{
  "crop_scale_min": 0.2,
  "horizontal_flip": false,
  "norm_position": "pre",
  "qk_norm": false,
  "inner_norm": false,
  "moe": "top_k",
  "shared_expert": false,
  "width": 128,
  "projector_out": 128,
  "target_momentum": 0.996,
  "learning_rate": 0.0062,
  "orthogonalizer": "polar_express",
  "batch_size": 128,
  "epochs": 4.1,
  "lr_schedule": "cosine"
}
Rows from block 2 of a small self-supervised image encoder, named by matrix and row number. Rows with one number belong to one neuron. Each number is 128 + 32 x the weight over its row's rms, rounded and kept within 0 to 255. All counts start at 0.
After each neuron's rows are labels from the 100 images, of 14976, where the neuron reaches its highest value: "lies over" is the class under the peak. Only what is clearly more common there than usual is listed. The data: Sentinel-2 satellite tiles (TerraMesh). In brackets: how many of the 100.
# fc1: MLP up (model.blocks.2.mlp.fc1.weight, 512x128), inputs 0-127
# fc2: MLP down (model.blocks.2.mlp.fc2.weight, 128x512, transposed), outputs 0-127

fc1.105 [143  73 140 142  97 140 110  30 125 149  90  98  75 134 163  73 159 154 123  95 129 138  86 166 166  85 107 106 181 108 130 104 170  73 124 128 185 102 121 104 125 174  98 139 107 143 182 133 140 117 172  80 129  60 120 137 164 144 146 128 194  92 168 126 106 123 136 148 154 137 140 135 154  73  85 111 125  89 129 122 167 171 127 120 137 219 118 141 126 115 138 131 143  72 164 182 112 159  85 144 138 154 126  92 169  98 125 118 110 144 114 122 123 147 153 149  84 153 125 170 128 140 223 128 155 134  81  89]
fc2.105 [118 136 118 114  99 146 144  74 130 194 185  58 183 109 137 194 142  76  98 188 141 131 142 102  85 133 147 156  98 135  92 113  97 129 109 139 115 131 195 113 164  64 142 130 129 116 149  99 100 155 129  99  80 152 170 110 112 108 121 186  86 166 113 129 154 117  84 135 161 107  71  82 112 142 142 141 178 121 136 116  82 173 124  94 133 175  91 168 110 128 163 167 136 111  92  56 101  91 108 111 140  85 130 176 119  96  78 169 160  78 163 148 105 144 139 104 165 137 121 112 158 173  85 141 156 166 172 139]
lies over: clouds (25)

fc1.194 [177 199 121 141  71 108 151 147 145 141 145 136  97 135  93 137 113 147 176 131 108 127 112 118  89 141 199 134 170 133 164  98 145 109 210 152 107 135 118 156  91 120 152 143 123 129 166 130 163 139 123 102 126 146 146  98 133 149 117 130  72 153 178 169  95  54 106  56  73 182 120 145 104 112  61  58 126  89 147 104 185 156 175 124 168  68 144 115 126 132 100 148 134  90 113 122 112 190 140 144 117 145  94 173 128 104  97  91  95 131  92 152 135 182 163 146  90 117 115 127 140 160 172  63 150 100 101 100]
fc2.194 [ 98  64 135  95 141  95 158  98  59 131  84 125 130 144 148 119 114 131  64 147 148 160 128 116 122 127  53 120 102 119  70 158 126  70  66 127 178 124 155 158  82 173 188  96 146 122  82 166 118 138 103 175 114  91 120 106 124 100 165 121 144 110 104 140  72 136 196 141 127 102 149 138 169 156 164 147 116 165 116 145 132 174  99 155  79 167 100 130 118 152 150  57 152 105 168 144 120 150 137  98 177  93 141 102 100 129 116 209 168  84 175  78 129 112  95 187 115 115 140 115 125 114 154 159 155 111 163 126]
lies over: clouds (31)

fc1.49 [ 76 152 105 161 135 178  46 119 177 115  84 145 175 130 123 147 181 102 156 148 114 166 136 136 169 167 128 135 114 105 163 132  77  74 159 143 112 148  44  93 150 113 109 117 108 102 110 118 151 236 144 167 168  78 130 147 117 125 156 122 127  87  82 101 121 119 132 110 111 116  80 115  75 103 136 144 131 115 116 140 110  92 177 139 121 143  95 159 120 149 148 187 133 157  90  92  93 102 146  97 111 137 164  71 151 150 139 133  98 187 105 123 116 111 169 113 188 150 106 151 167  83 125 159  71 104 155 184]
fc2.49 [129 123 105  67 146  60  72 125 148 174 135 144 185 117 103 151 193 157 155 118 143  90 167 136  78 105 160  82 182 126  79 150 125 112 179 111 135 173 135  82  59 116 129 102 107 174 115 110  95 120 129 129 120 147 106  94 142 129 112 174 121  37 111 118 135  95 140 127  98 127 167 194 116 128 126 110 144  87 192 145 106 128 141 139 113 150 163 118 104  56  87 189 114 102 103 148 133  92 156  97 127 138  96 124  99 121 125 154 173 119 149 164 172  90  76 111 156 196 153 112 170 118 104 108  84 154 154 151]
lies over: water (85)

fc1.161 [ 52 130 118 114 188 105 110 168 161 213 161  84 100 127 152 174 159 143  66 148 168 131  94 135  85  98 131 143 132 148 149 133 103 129 128 139 195 142  93 102 123 106 229 133 108 129 113 126 178 113 171  74 101 122 112 152 150 139 141 141 141 103  81 138 115 140  74 177 110  93 146 188  94  81 133 118 149  78 115  81 127 168 138 171 141 129 134 139  62 167 140 105  80 133 119 106 176 168 112  79 167 107 118 108  95 132 127 138 130 134 165 140 120 121  77 145 101 130 119 153 137 119 173 179 112  69  83 135]
fc2.161 [167  76 103 120  82 126 128  85 108  68 109 175 208 126 100 112  80 104 219 136 111 143 160 115 160 175 105 101 110 154 141  79 173 155 135 138 113 136 156 155 120 148  60  97 153 107 119 122  89 142 110 162 186 129 115  94 103 174  73 100 124 146 158  93 112 116 228  71 126 132  87 109 154 184 112 131 130 139 135 158 107 136  99  76 131 149 120 105 190 115 110 131 157 134 132 127 119  78 139 164 102 161 122 180 178 122 140 136 125 105  78 128 150  93 156 103 154 148 166 107 131 112 132 123 149 192 170 116]
lies over: snow or ice (73)

fc1.0 [160 120  97 156 176 143 116 101 148 117 116 144 185 100 118 153 152 169  79 114  54 112 206 119 214 112 178 111 122 165 122  87 124 147 133  91 103  89 156 123  75  93 106 126 135 156 102 136 156 139 208  88 111 133 131 173  94 150 118  91 134 125 124 176 156 141 136  99 140 164 123 133 158  97 118  95 150 113  57  74 119 131 112 120 178 156 101 149  90 124 106  93 182 183 129 123 125  96 114 154 161 136 159  85 144 125 165 150 128 117 173 100  50 156 155 160 139  92 168 141  50 105 128  97 121 151 159 106]
fc2.0 [ 81 136 173 167  72 143 113 171 117 112 144  97  71 122 160 126  72  64 172  86 149 160 129 156  69 168 125 124 165 152 113 140 113 174 108 146 161 170 135 100 167 197 150 117 130 125 107 124  87  92  98 113  82 167 112 134 116 137 163 194 112 110  97  94 125 157  94 181 158  97 127 171 112 142 113 180 114 119 149 172 145  87 172 110  92 120 128 189 148 119 197 124 101 137 110 132 103 153 133 101  93  90 130 170 116 156  91 149  85 117  62 146 156 125  66 146  72 114 134 109 143 156 135 183 123 150  93 174]
lies over: trees (48)

fc1.110 [ 73 122 146 124 100 148 136  68 117 111 154 152 157  87 109 154  84 118 138 102 140 145 150 127  78 128 142 144 122 142 140 108 180 165 133 111 138 157 190 104  86 133 147 114 162 195 147  96 145 144 138 174 191 108  76 125 145 136 151 129 115 111 103 160 128 168  98 170 134  89 151 148 174  90 144 175 110 150  84 143 166 106  80 147 108  84 147 154 149 160 154 199 114 178  92 110 110 114 191 148 161  78 109  62 119 107 151 127 146 161 109 138  93 177  87 101 120  82 153 130  41  78 137 115 160 105 125 206]
fc2.110 [143 181 123 172 178 190 138  63 163 129 148 127 144  92 117 139 113 162 148 106 145  84 127 118 132 147 119  93  98 166 140 125  53 130 110 102  89  52  88 116 134  84 124 202 110 132  82 173 128 145 102 146 103 148 129 192 155 127 146 121  96 145 112 100 161  80 128  82  90 127  87 139 134 108 126  89 108  66 114 109 114  94 135 151 131 119 116 136 134 116 111 104 135 180  85 138 190 153 105 131 124 102 131 174 172 183  77 100  94 155 145 149  83 104 116 147 121 153  43 157 148 153 102 125 156 217  97 123]
lies over: trees (62)

fc1.413 [171 138 176 105 130 133 140 114 117 109  88 114 165  97 116 139  86 153 123  50  60 102  62 155 122 105 157 133 157 139  74  83 114 112 132  96  78 153 160 137 110 100 127 131 141 172 147 176 126 127  84 117 110 148 128 171 134 127 102 159 116 183  74  69 138 128 118  90 130 134  90 174 167  79 105 158 134 170 104 142 176 138 128 163  74 146  93 165 173 112  78 145  95 101  71 104 154 156 172 102 124 131 179 174 164 120  63 137  95 198 100 143  59 130 131 184 155 128 166 138 120 149 135 122 111 124 167 135]
fc2.413 [ 34 104 116 190 111 178 103 104 210 108 165 142  64 132 130 123 144 118 145 125 224 122 221 118 138 165 110 151  95 168 156 152 111 160 114 146 115 121 139 100 105 142 151 153 123 162 131 114  79 129 158 104 155 118 156 123 123 140 175 149 154 126  97 157 139 154 136 128  97 160 113 136 142 123 181 152  88  52 109 106  90  80 144 101 156 150 161 151  86 108 173 157 154 177 153 126 100 106 141 106 130  85 168 106  84 149 117 149 157 134 144 158 102 119 115  48 102 113  86 115 123  93 147 138 124 187 114 163]
lies over: trees (68)

fc1.469 [127 176 119 128 123 162 124 156 161 152 151 110 187 171 114 150 160 185 137 123 168 152 111 146 119 117 109  71 123 145 139 132  98 133 147 145 170 166 131 110  82 140 124  94 142 127 133 147  66  70  96 131 147 170 128 141 105 101 166 114 130 131 147 154  95  74 126 113  98 138  78 111 117 125 167  85  68 145  98 138  81 157 121  71  92  52 131 140 120 154 152 122 125 117 168 114  82 138 100 148 141 184 158 160  59 109 141 148 101 121 128 182 148  97 123 228 149 129 129  99 180  68 143  59 171  70 156  83]
fc2.469 [152 118 131 172 159 161  99 135  84 116  74 106 144 125 167 118 158 107  97 104 160 154  82  87  70 119 119 100 167  97 206  93 177 134  81 162 136 151 118 114 123 185 166  76 134 134 158 212 151 151 129 107  69 120 111 109 100 145 129  99 172 178 152 117 139  89 151 120 118 112  74 160 102  95 101 107 149 163 190 155  83 158 204 112 144 108 122 134 143 129 107  62 156 125  95 131 122 178  93 147 100 149  99 109  93 158 120 163 130 169  99 154 108 139 133 109  90 116 123 161  55 113 116 183 152 129 125  82]
lies over: clouds (42)

fc1.319 [154 127  66 139 164 136 109 125 118 171 161 140 159 147 134 115 116 129 161 182 112 186 184 119  70  69 127 171 128 149 103  95 109 205 195 110 136  81 114  49 108 105 166 129 106 139 150  95 166 130 145  54 111 112 146 145 125 132  94  70  97 150 141 122 132 109 114 159 103 138 125 182 138 154 119 131 113  99 101  75 163 152 128 175 129 138 144 152 124 111  84 142 130 144 114  67 124 177  84 105 156 113 138 127 118 170  66 142 133 112 129 169 120 138  36 202  97 133 118 135  73 154 122 159 122 179 125  96]
fc2.319 [ 54 129 161  70 105  88 135 158 107  96 113 119 112  72 119 149 158 148  96  71 164  88  79 153 182 170 106 123 148 137 149 129 117  91  72 133 145 176 111 146 179 164 110 144 159 134 127 106  94  88 115 193 163 132 134 113 145 164 156 189 126  81 103 145 118 118 143  89 143 100  92  67 143  96 134 147 155 149 141 136 102 140 132  93 125 133 155  70 145 164 165 145 122  96  91 192 154  95 180 115 120 158  90 152 150  87 200  95 125 126 106 145 108  83 162  95 146 171 130 136 154 114 167  94 110  72 100 194]
lies over: snow or ice (70)

fc1.222 [165 143 111 109 138 144 147 125 100 141 156 142 102 134  97 124 102 142 166 119 123 190 137 122 186  98 110  92 117 131 144 167 131  45 183 149 182 123 152 109 137 150  91 158 156  29 134  82 194 138 136 157 142 170 131 140 133 149 114 125 146 117 123 144 155  67 135  96 101 130 166  87 113 161  58 133 143  85 111 126 150  62 114  93 133  53 158 127  97 135 117 160 152 102  91 102 129 106 138  92  49 120  98 163 148 113 170 140 131 111 146 158 107 164 117  76 144 143 115 121 176  71 145 132 196 102 172 176]
fc2.222 [100 121 165 116 137  98 133 116  97 125 164 145  71 186 159 128 146  71  58  97  89 119 131 166  85 131 131 170 150  78 129 108 101 148 104 135 130 142 126 113 110 139 192  69 168 135 153 142  95 207 139 109 170  90 127  81 140 135 145 113 156 130 151 150  76  88 169  93 169 104 131 153 143 149 150 144  54 103 164 167 120 186 110 160 140 162 112 124 119  75  69 108 142 156 162 120 184 139 122 121 222 140 118 108  80 109 133  94 140  90 135 105 159 106 100 188  88 160 137 145  95 161 129 133 103 174  91 117]
lies over: clouds (40); snow or ice (38)

fc1.184 [175 139 142 105 179  65 133 125 171 129  76  78 120 171 145 112  96 162 140 188 139 153 134 114  71 157  95 173 171 110 140 117 139 146 118 123 108 163 120 147 123  97 144 122 105  78 147 137 124 129  58 194 143 127 180 113 133 130 119 126 147  84  60  55 155 131 134 146 166 118 158  73 122 185 205 150 151 124 137  55 161 111  58 154  94  97 155 134 192 126  91 156 121 114  60 140 127 111 104 113 129 166 135 146 103  93 136 144 146 155 109  95 138 143 164 128 166 124 114  66 113 129 147 131  82  82 119 121]
fc2.184 [103 137  90 195 169 152 125 119 105 178 144 172  71 113  71 163 104 151 108  87 169 151 151 188 114  77  95 109  74 126 175 165 125 122 170 122 118  90 129 153 154 127 153  93 161 165 117 160 119 113 117 114  94 102 130  98 155 124  91 135 155 129 131 147 152 118 198 179  69 142  88 102 132 128 135 122 116 172 177 164  99 183 113 151 147 180 100 147  62 111 144 174 126  97 129  90 123  90 104 169 109 134 149 131 105 127  97  88  75  99 177 150 189 128 122  88 134 100 165 102 153 161  54 126 128 107 149  73]
lies over: clouds (28)

fc1.382 [101 170 110  74 103 125 145 136 191 125 132 148 152 165  81 153 125 109 136 118 149 137 161 112 141 147 116 133 147  99 172 118 111 128 143  40 140 117 128 174 148 130  83 182  98 131 107 139 166  61  69 147 142  78 139  83 133 165  63 155 128 149 135 149 165  96 144 132 114  84 121 134 137 157 130  94 194 172  95 172 144 155 130 156 111 115 173  92  59 111  68 192 126 143 132 158 109  73 108 144 157 161 109 134 161  87 133 101 142 104  66 111 120  98 181 154  75 152 117 109  94  99 111 180 139  56 133 150]
fc2.382 [126 116 150  71 119 115 103 126 124 107 143 220 124 151 193 145 121 128 131 112 145 156 110 147 102  75 100 143 105 144 126 180 128  84 134  80 192 119 125  85  61 157 108 130 136  61 138 190 151  65 119 112  87 134 138 102 110 133 159 129 108 169 124 191 152 131 142 164 173 117 108 127 147 151 152  64 129 161 171  94 116 116 145 171  91 154 101 156 107  87 179 131 109 147 130 123 122 165 156 183 107 156 155 142 131 172 158 155  47 153 139 131 108 156 111 100  75 153  98 169 120 130 148  57 120  60 123 151]
lies over: clouds (56)

fc1.34 [114 182  90 160 129 128 130 116 153 160 131 117 153 152 105 162 114  70 100 124 107 123 122  99  62 107 127 112 182 124 135 143 144 168 134 156 172 125 141 153 129 120 222 186  70 114 122 178 173  88 144  89 149  82 114  94 153 159 143 133 136 174 118  88 137 104 115 112 113 114 119 139 145 159 131 111  41  99  89  73 183  85 154 161 108 128  83 138  78 115 164  99 154 118  98 129  83 115  87  82 150 115 152 111 184 167 135 131 127 164 142 194  75 183 118 186 117  83 141 116 135 157 154 136 174  82 137 113]
fc2.34 [124  82 159 150 104 123  81 152 106 105 100 126 131 125 157  83 101 146 174 115 165 159 142 101 144 192 145 105 158 110 140 148  73 110 137  98  96 117 170 101  83 165  78  78 148 137 120  93  89 133 120 187  97 164 157 170 124 134 110 126 148  79 128 131 153 118 156 122 127 124  86 135  88  93  90 163 229 150 183 148 138 158 115  65 125  76 158 163 150 135 142 152 175  89 138 123 175 112 194 165  81 137 163 126  97 161 143 101 135 107  60 112 142  87 141 156  79 184 116 161  98  89 110 106  85 171 120 132]
lies over: water (58)

fc1.500 [170 146 121  67 106  88  88 136 166 109  82  76 148  80 154 132  89  95 137 195  71  96 160 149 189 165  96 185 157 153 125  99 120 200 119 172 139 143 131  81 130 115 109 134 107  76 105  62 116 146 141  73 164 185 157  79 146 114 150 162 101  81 139 186 146 118 121 162 120 128 168  99 125 181 109 105 109  95 159 161 101 111 129 119 157 153 155 137 119 136 172 115 101  65 138 112 100 138  60 116 116 118 141 124 108 149  90 127 146 149 145 130 135 124 127 108 152 112 162 126 183 181 120 210 161 113 128 112]
fc2.500 [150 125 148 170 122 164 160 124 158 152 192 104  95 177 108  92 113 138 157 120 126  55  79 105 139  94 107 111 156  99 133 167 193 115  47 118  92 153  76 194  86  98 124  79 179 137 161 167 143 125 146  66 159  99  88 134  60 135  92 114 132  84  97 117 141 186 107 164 178 143 163 101 166 147 166 119 166 142 157  83 132 140 153 108 172 172 107 149 113 114 138  98 106 113  96 130 158  90 132 126 127 115 198  93 101 117 109 138 119 113 141 134 133 211  94 108 106  68 137 163 147 134 109 126 154 131 120 114]
lies over: clouds (28)

fc1.24 [120 116 148 119 166  90 128 110 126 149 162 123 128 121 182 155 163 137 125 142 134 212 112 124 130 205 102 168 117 133 117 117  97 148 157 109 108 110 107  97 150  86  76 140  51  95 116 104 145 104 160 160 190 112  95  96  86 179  74 147 151 131 172 163 113 100 182 174 134 137 197 135 139 134 103  83 133  85 183 148 118 163 149 186 149 110 179  81 103  92 118 114 107 112 136 118 140 169  93 110 129 163 137 111 118 167 113  83  93  86 121 119 141 160 144  36 145 146  83  62  91 134 140 136  99 134 148 166]
fc2.24 [156 158 133 117 113 150 104 137 155 133  94 106  91 182  90 136 115 105 147 147 139 124 177 136  88  63 117 104 135 110 136 151 161 148  83 133 164 118 145 145 140 143 118 161 168 136 124 172 128 169 104 109  77 129 178 120 110 105 105 155 114  57  94 144 118 114  85 108  96  85  29 107 127 112 122 193 149 168 109 152 150  84 143  60 125 126 108 119 166 131 105 173 119 100 132 144 115 104 182  91 109 171 147 189 157 102 168 180 176 109 175 128 130  83 144 184 115  84 158 189 144 105 105 175 197 111  85 113]
lies over: clouds (30)

fc1.42 [ 59  93 181 123 161 148  88 118 142  66 158 142 171  79 139 144 102 143 137  82 152  91 121 106 111 144 145  85  85  92 120 113 126 134 142 131 140  97 122  87 117 105 162 119 141 184 144 115 144 122 145 138 100 152  49 128 106 110 188 129 135  46 138 136 107 149 139 121 188 108 112 176 138 108 120 133 138 171 110 167 166 111  80 176  93 145  84 133 124 149 178 160 187 135 144  86 142  74 166 134  65  94 135 113 150 195 176 167 141 152 103 152  63 168 105 129 133 115 179 134 106 114 105 131 135  88 111 198]
fc2.42 [ 99 180 109 170 159 170 101 135 126 123  87 154 160 107 152  98 180 126 114 119  60  72 150 166 124 175 155 122 187 179 160 118  76 152 149  90 125 125 116  93 115 128 138 142 119 181  80 135 147 134 138 106 151  83 179 156  88 146 111 162 113 178 107  95 197 159 102 103  48 119 137 134 129  53 122 146 129  86  63 103 112 103 131  76 157 115 167 181 145 115 113 126 113 181 131 111 184 148  99 214 130 126 123 125 116 114 111 115  93 162 103 122 126 107 117  86 140 124  92 120 151 140 126 181 112 186 149 154]
lies over: trees (53); water (36)

fc1.442 [ 65 190  75 155 123 147 120 161 116 123 127  84  94 142 101 110 138 109 142 161  94 102 158 175 130 138 162  63 119 146 141  93 154 148 205 106 126 158 146  68 134 147 198 103  90 144  94 184 136 117 198 108 148 116 132 126 178 170 171 174 122 163  84  82 134 119 174  87  85  87 105 107 105 159 182 143 115 123 178 192  97 105 122 113 133 107 108  97  66 156 158 137 125  95 148 121 143  98 121 115 111 141 106 138 132 129 104 136 106  86 117 148 155 125 156 165 165  76  83 111  98 142 149 109 207 135 163 105]
fc2.442 [123  50 176 135 157 109 120 151  97 124 135 158 148 119 195 159 149 160 150 146  64 125 134 130 157 119 138 122 157  95 140 209 139 104 119 124 170 174 138 147 101 117  61 127 130 131 118 112  76 137  73 124 153 146  78 172 120  89 115  61 114 101  86 158 181 146 123  88 117 130 113 166 133 151 117 149 155 136 120 134 105 167 107 130  97 127 158 185 211 111 101  99  63 159 156 142 155 109 123 117 122 119 131 130 173 151 105 152 155 108 156  69 140 104  77 118 124 188 138  72 184  88  60 144  81 128  98 150]
lies over: water (82)

fc1.449 [187 147 157 126  81 152 132 172  75 215 152  93  80 102 186 186 136 133 111  94 106  72 134  89 106 140 197 153 127 132  81 194 135 109 165 183 118 112  63 115 129  63  47 153 114 141 189 165 111 167 110 112 132 112 151 111 120 141 123 136 157 157 142 118 133 151 112 122 121 107 139  89 169 129 152 151  88 111 162 147 136  95 114 136  92 132 191  73 149 143 135 148 153  99  69 143 123 114  63 116 109 124 106 117  93 146 106 129 153 144 105 140 166  88 137 123 165 158 125 120 160  99 123 142 136 100 131 201]
fc2.449 [130 160 101 132 150  74 127 109 219  89  81 113 159 139 159 111 125 140 182 135 123 110 154 171 170 123  45 126 154 131 166  72 147 168  86 111 110 133 185  74  98 107 138 132 131 149 129 137 182 109 203 142 121 107 131  93 101 104 107 115 123  74  88 120 105  93 139 119 125 122 122 212 175 146 121 146 142 108 120 120 155 152 161 176 137 166 114 128 109 112 145  93  77 144 129  94 102 104 184 114 167 138 150 125 174 105 136  62 120  92 157  97 110 152 161 154 113  69 123 116 120 149 120 117 144 163 107  28]
lies over: snow or ice (54); water (36)

fc1.90 [156 121 122 127 110 114 146 138  76  96  80 107 112 145 149  98  97 153 140 182 141 142 147 105 111 119 118 140 107  88 114 135 198 128 120 126 180 148 151  58 137 174 134 147 109 150 153 136 180 130 184 146 140  65 126 120 146 123  62 118 123  47 113 166 125  67 140  65 105 176 167 131 117 124 150 185 136 120 134 100  88 123  82 153 149 105 115  84 101 127 147 133 147 114  69 179  69 151 145 179 106 168 175 139 173 128 125 127 182 153 127 138  91 155 117  42 163  91 112  80 107  90 152 169 127 177 145 147]
fc2.90 [111 144 197 134 144 143 151 116  74 120 162 110  99 140 109 142 164 138  59 113 132 191  95 144 150 137 134  93 107 210 133 137 120 111 101 133 127  71 122 116  98 126 141  87  94 128 146 170 131 152  75 167 130 144 118 108  94 125  77 147 135 138 145 102 100 148 138 200 186  80  56  78 141 123 106  79 152 169 177 164 171 126 121 126  93  97 164 145 110 163 114 133 169 134 143 147 207  85 129 129  85 135 135 135 101  85 149 170  28 133 156 149  87  97 175 155  99 125 148 153 112 154  93  89 131 117 140 146]
lies over: clouds (26)

fc1.43 [ 78 131  82 120  86 163 110 163 121 191 144  76 107 122 113 151 133  65 181 169 157 126  93  99 109 120 143 144 100 184 112 173  98 158 142 137 128  73 168  76 112 121 153 135 140 125 162 150 214  72 114  91 150 133 149 165 147 114 130 123 144 145 138 151 123 107 117  57  84 180 141 106  96 156 125  79  74  86 149  90 181  79 151 176  96 141 115 115 135  71 117 136 166 113 115 144 153 120 122 107 151 138 123 143 127 172  82 109  97 191 115 214  84 129 131 146 157  95 119 168 112 167 182 138 145 141 134 137]
fc2.43 [129 154 166 130 143 107 164  84  95  64 121 155 112  94 125 127 152 179  83  95  96 164 165 126 112 168  90 103 183  47 150 111 160 122 148  99 136 134 118 171 140 126 155 129 165 105  53 114  59 116 125 158 140 117 131 135 138 161 152 136  94 146  85 156 148 152 150 150 137  76 109 151 157  79 125 137 137 179 112 137 101 156  98  86 112  73 150 155 126 195 146 133  87  75 149  98 125 166 169 168 129 126 149  99 148 150 201 147 183  73 133  71 169 109 103 141 104 152 110 113 104  42 128 119 125 114 112 173]
lies over: water (86)

fc1.342 [ 94 150 146 161 113 201 131 129 146  93 101 179 114  73 183 182 154  97 148  81 136 117 128 119 101 131 183 109 135 142  52 134 119 135 118 133 137 175 162 191  87 152  95 157 128 184 119 127  79 136  99 154 116 206 113 179 107 121 156 159 166 103  98 136 114 128 169 148 135 134 138  96 203  84 153 142 117 116 169 164 117  85 120 123 135 175  96 133 147  92  89 138 101 111 151 108 126  99 140  66  92 137  89 141  95 155  97  89 135 146  75 120 101 192 122 160  77 133 164 113 114 129  78 155  63 104 125 157]
fc2.342 [114 103 166 183 166 103 146 136 141 138 152 112 209 146  50  78 123 117 151 137 103 132 158 123 112 144 150 115 123 148 152  89 122 144 135  71 138 104  86  85  80  59 140  80 159 130 117 123 175 136 138  83  63 119 160 124 127 176 102 122 105 104 112 131 177 186 118  81 101 104 170 159  92 143  76 117 143 146 113 117 110 155 140 112 138 137 163 133 103 173 225  50 172 141 106 107 145 100 111 162 105 110 176 118 139 164 128 196 138 146 132 121 120 114 167  84 177 114 119 140 135 128 125 142 201 154 107 165]
lies over: water (29)

fc1.439 [ 95 134 110 114  55 140 134 118  91 127 135 181 153 147  65 125 150  99 118 121 180 145  52 123 123 137 181  92 131  92 176 120 142 102 134  59 143 183 150 159 128 139 134 170 182 130 167 111 140 173 121 171 171 120  89 136 128  60 113 167 117 173 147 141 160 146 112 172 118 134  72 148 121 126 122 101 161  82  71 136  96  77 127 138  80 111  59 155 176 149 157 110 125 155 182 123 182  89  90  94 150  83 145 155 148 112 130 142 111 115 116  77 179  78 151 126 189 157 149  91 134 130 152  94 125 127 141  98]
fc2.439 [182  75 149  75 132 124 181 134 139 130 170 103  91 102 165 175  74 175 140 174 112 162 153 106 105 162 116  93 134 131 144 112 147 103  76 188 123 102 139  64 107 174  99 149  88 142  95 122 111 148 162 115 137  90 145 144 112 147 110 127 120 110 103 139  81 107 121  80 110 159 143 116 164 129 104 130 153 111 171 147 117 126 164 106  83 143 169 145  93  86 161 114 168 118  80 156 118 234 151 109  90 105 144  71 216 138 151 108 124 158 117 142 146 134  84 109 147  71  69 198 123 149 161 148 159 122 122 136]
lies over: trees (41)

fc1.299 [147 100 143 123 122 168 130 190 127 100 105 120 169 102 148 139 148 113 153  35 105 120  85  31 136 147 193 119 171 183 151  99 152  96  64 104 114 147 177 125  95  82 146 115 139 135 135 122  48  91 168 164 137 109  97 149 157 164 123 145 125 113 115 127 142 105 119 137 167 106 129 132 101 127 113  96  94  80  89 131 125  93 136  94 107 120 116 196 112  49 150 134 125 112 169 131 153 160 165 151  68 112 207 167 114 162 133 155 127 136  96 103 127 167 170 112 121  93 179 152 116 146 141 130 163  92 153 158]
fc2.299 [105  90 171 162 154  72 108 122 130 109  83 180 161  96 145 129  59 103 127 150 143 123 131 212 132 148 124 146 114 111 127 168 139 169 153 194 150 126 173 148 135 150 140 132 149 164 115 108 177 139 110  78 137 161 148 204  60  72 170 114 141 107 103  91 164 138 162 122 125 126 144 128 116 119 103 133  99 137 133 125 150 115 141 107 104 124  54 148  98 211 136  92 152 124 140 132 123  68  98 137 105 118 116  82 158 132 112 118 148 160 136 186  48 160 120  94  86 124  64 103 109  95 124 163 105 177 128 190]
lies over: trees (44)

fc1.331 [105 193  58 138 147 130 125 111 165  93 134  96 139 159 149 154 125 204 203 103 111 171 129 116 208 111 134 111 122  91 136 117 130  73  97 148 145 125  57 165 135 170 189  65 119 164 116 134 157 138  90 140 101  46 173 133 103 133 122 174 141 109 109 100 117 126 144 123  88 152  77 123 178 111 153 102 111  83 140 187  89 131 100 117 181 142 105 115 108  95 139 165 102 155 143  98 119  94 139 125 135 174 130 132  99 129  65 118 139 102 105 103 113 131 133 122 170 122 119 128 129 188 196 175 166  84 132 122]
fc2.331 [142 103 100 106 143 137 120 153 132 200 144 131 150 121 125 113 154 123 116 173 125  55 118 183 102 102 139  75 134 109  93 137 149  87 148 105  94 172 132  94 103 133 149  84  48 148 121 129 105 127 205 155 188 177 125  87 164 125 110 113 134 175 158 144 110  68 134  96 142 162 137 120  63 207 155 134 123 132 101 123 159 103 170 127 132  81 110  82 132 154 147 133 151 130 120 152 124 102 117 134 109  75  75 101 122 128 166 147  89 184  97 140 161 103 109 143 156 147 175  76  96 102  60 144  89 164 179 181]
lies over: water (73)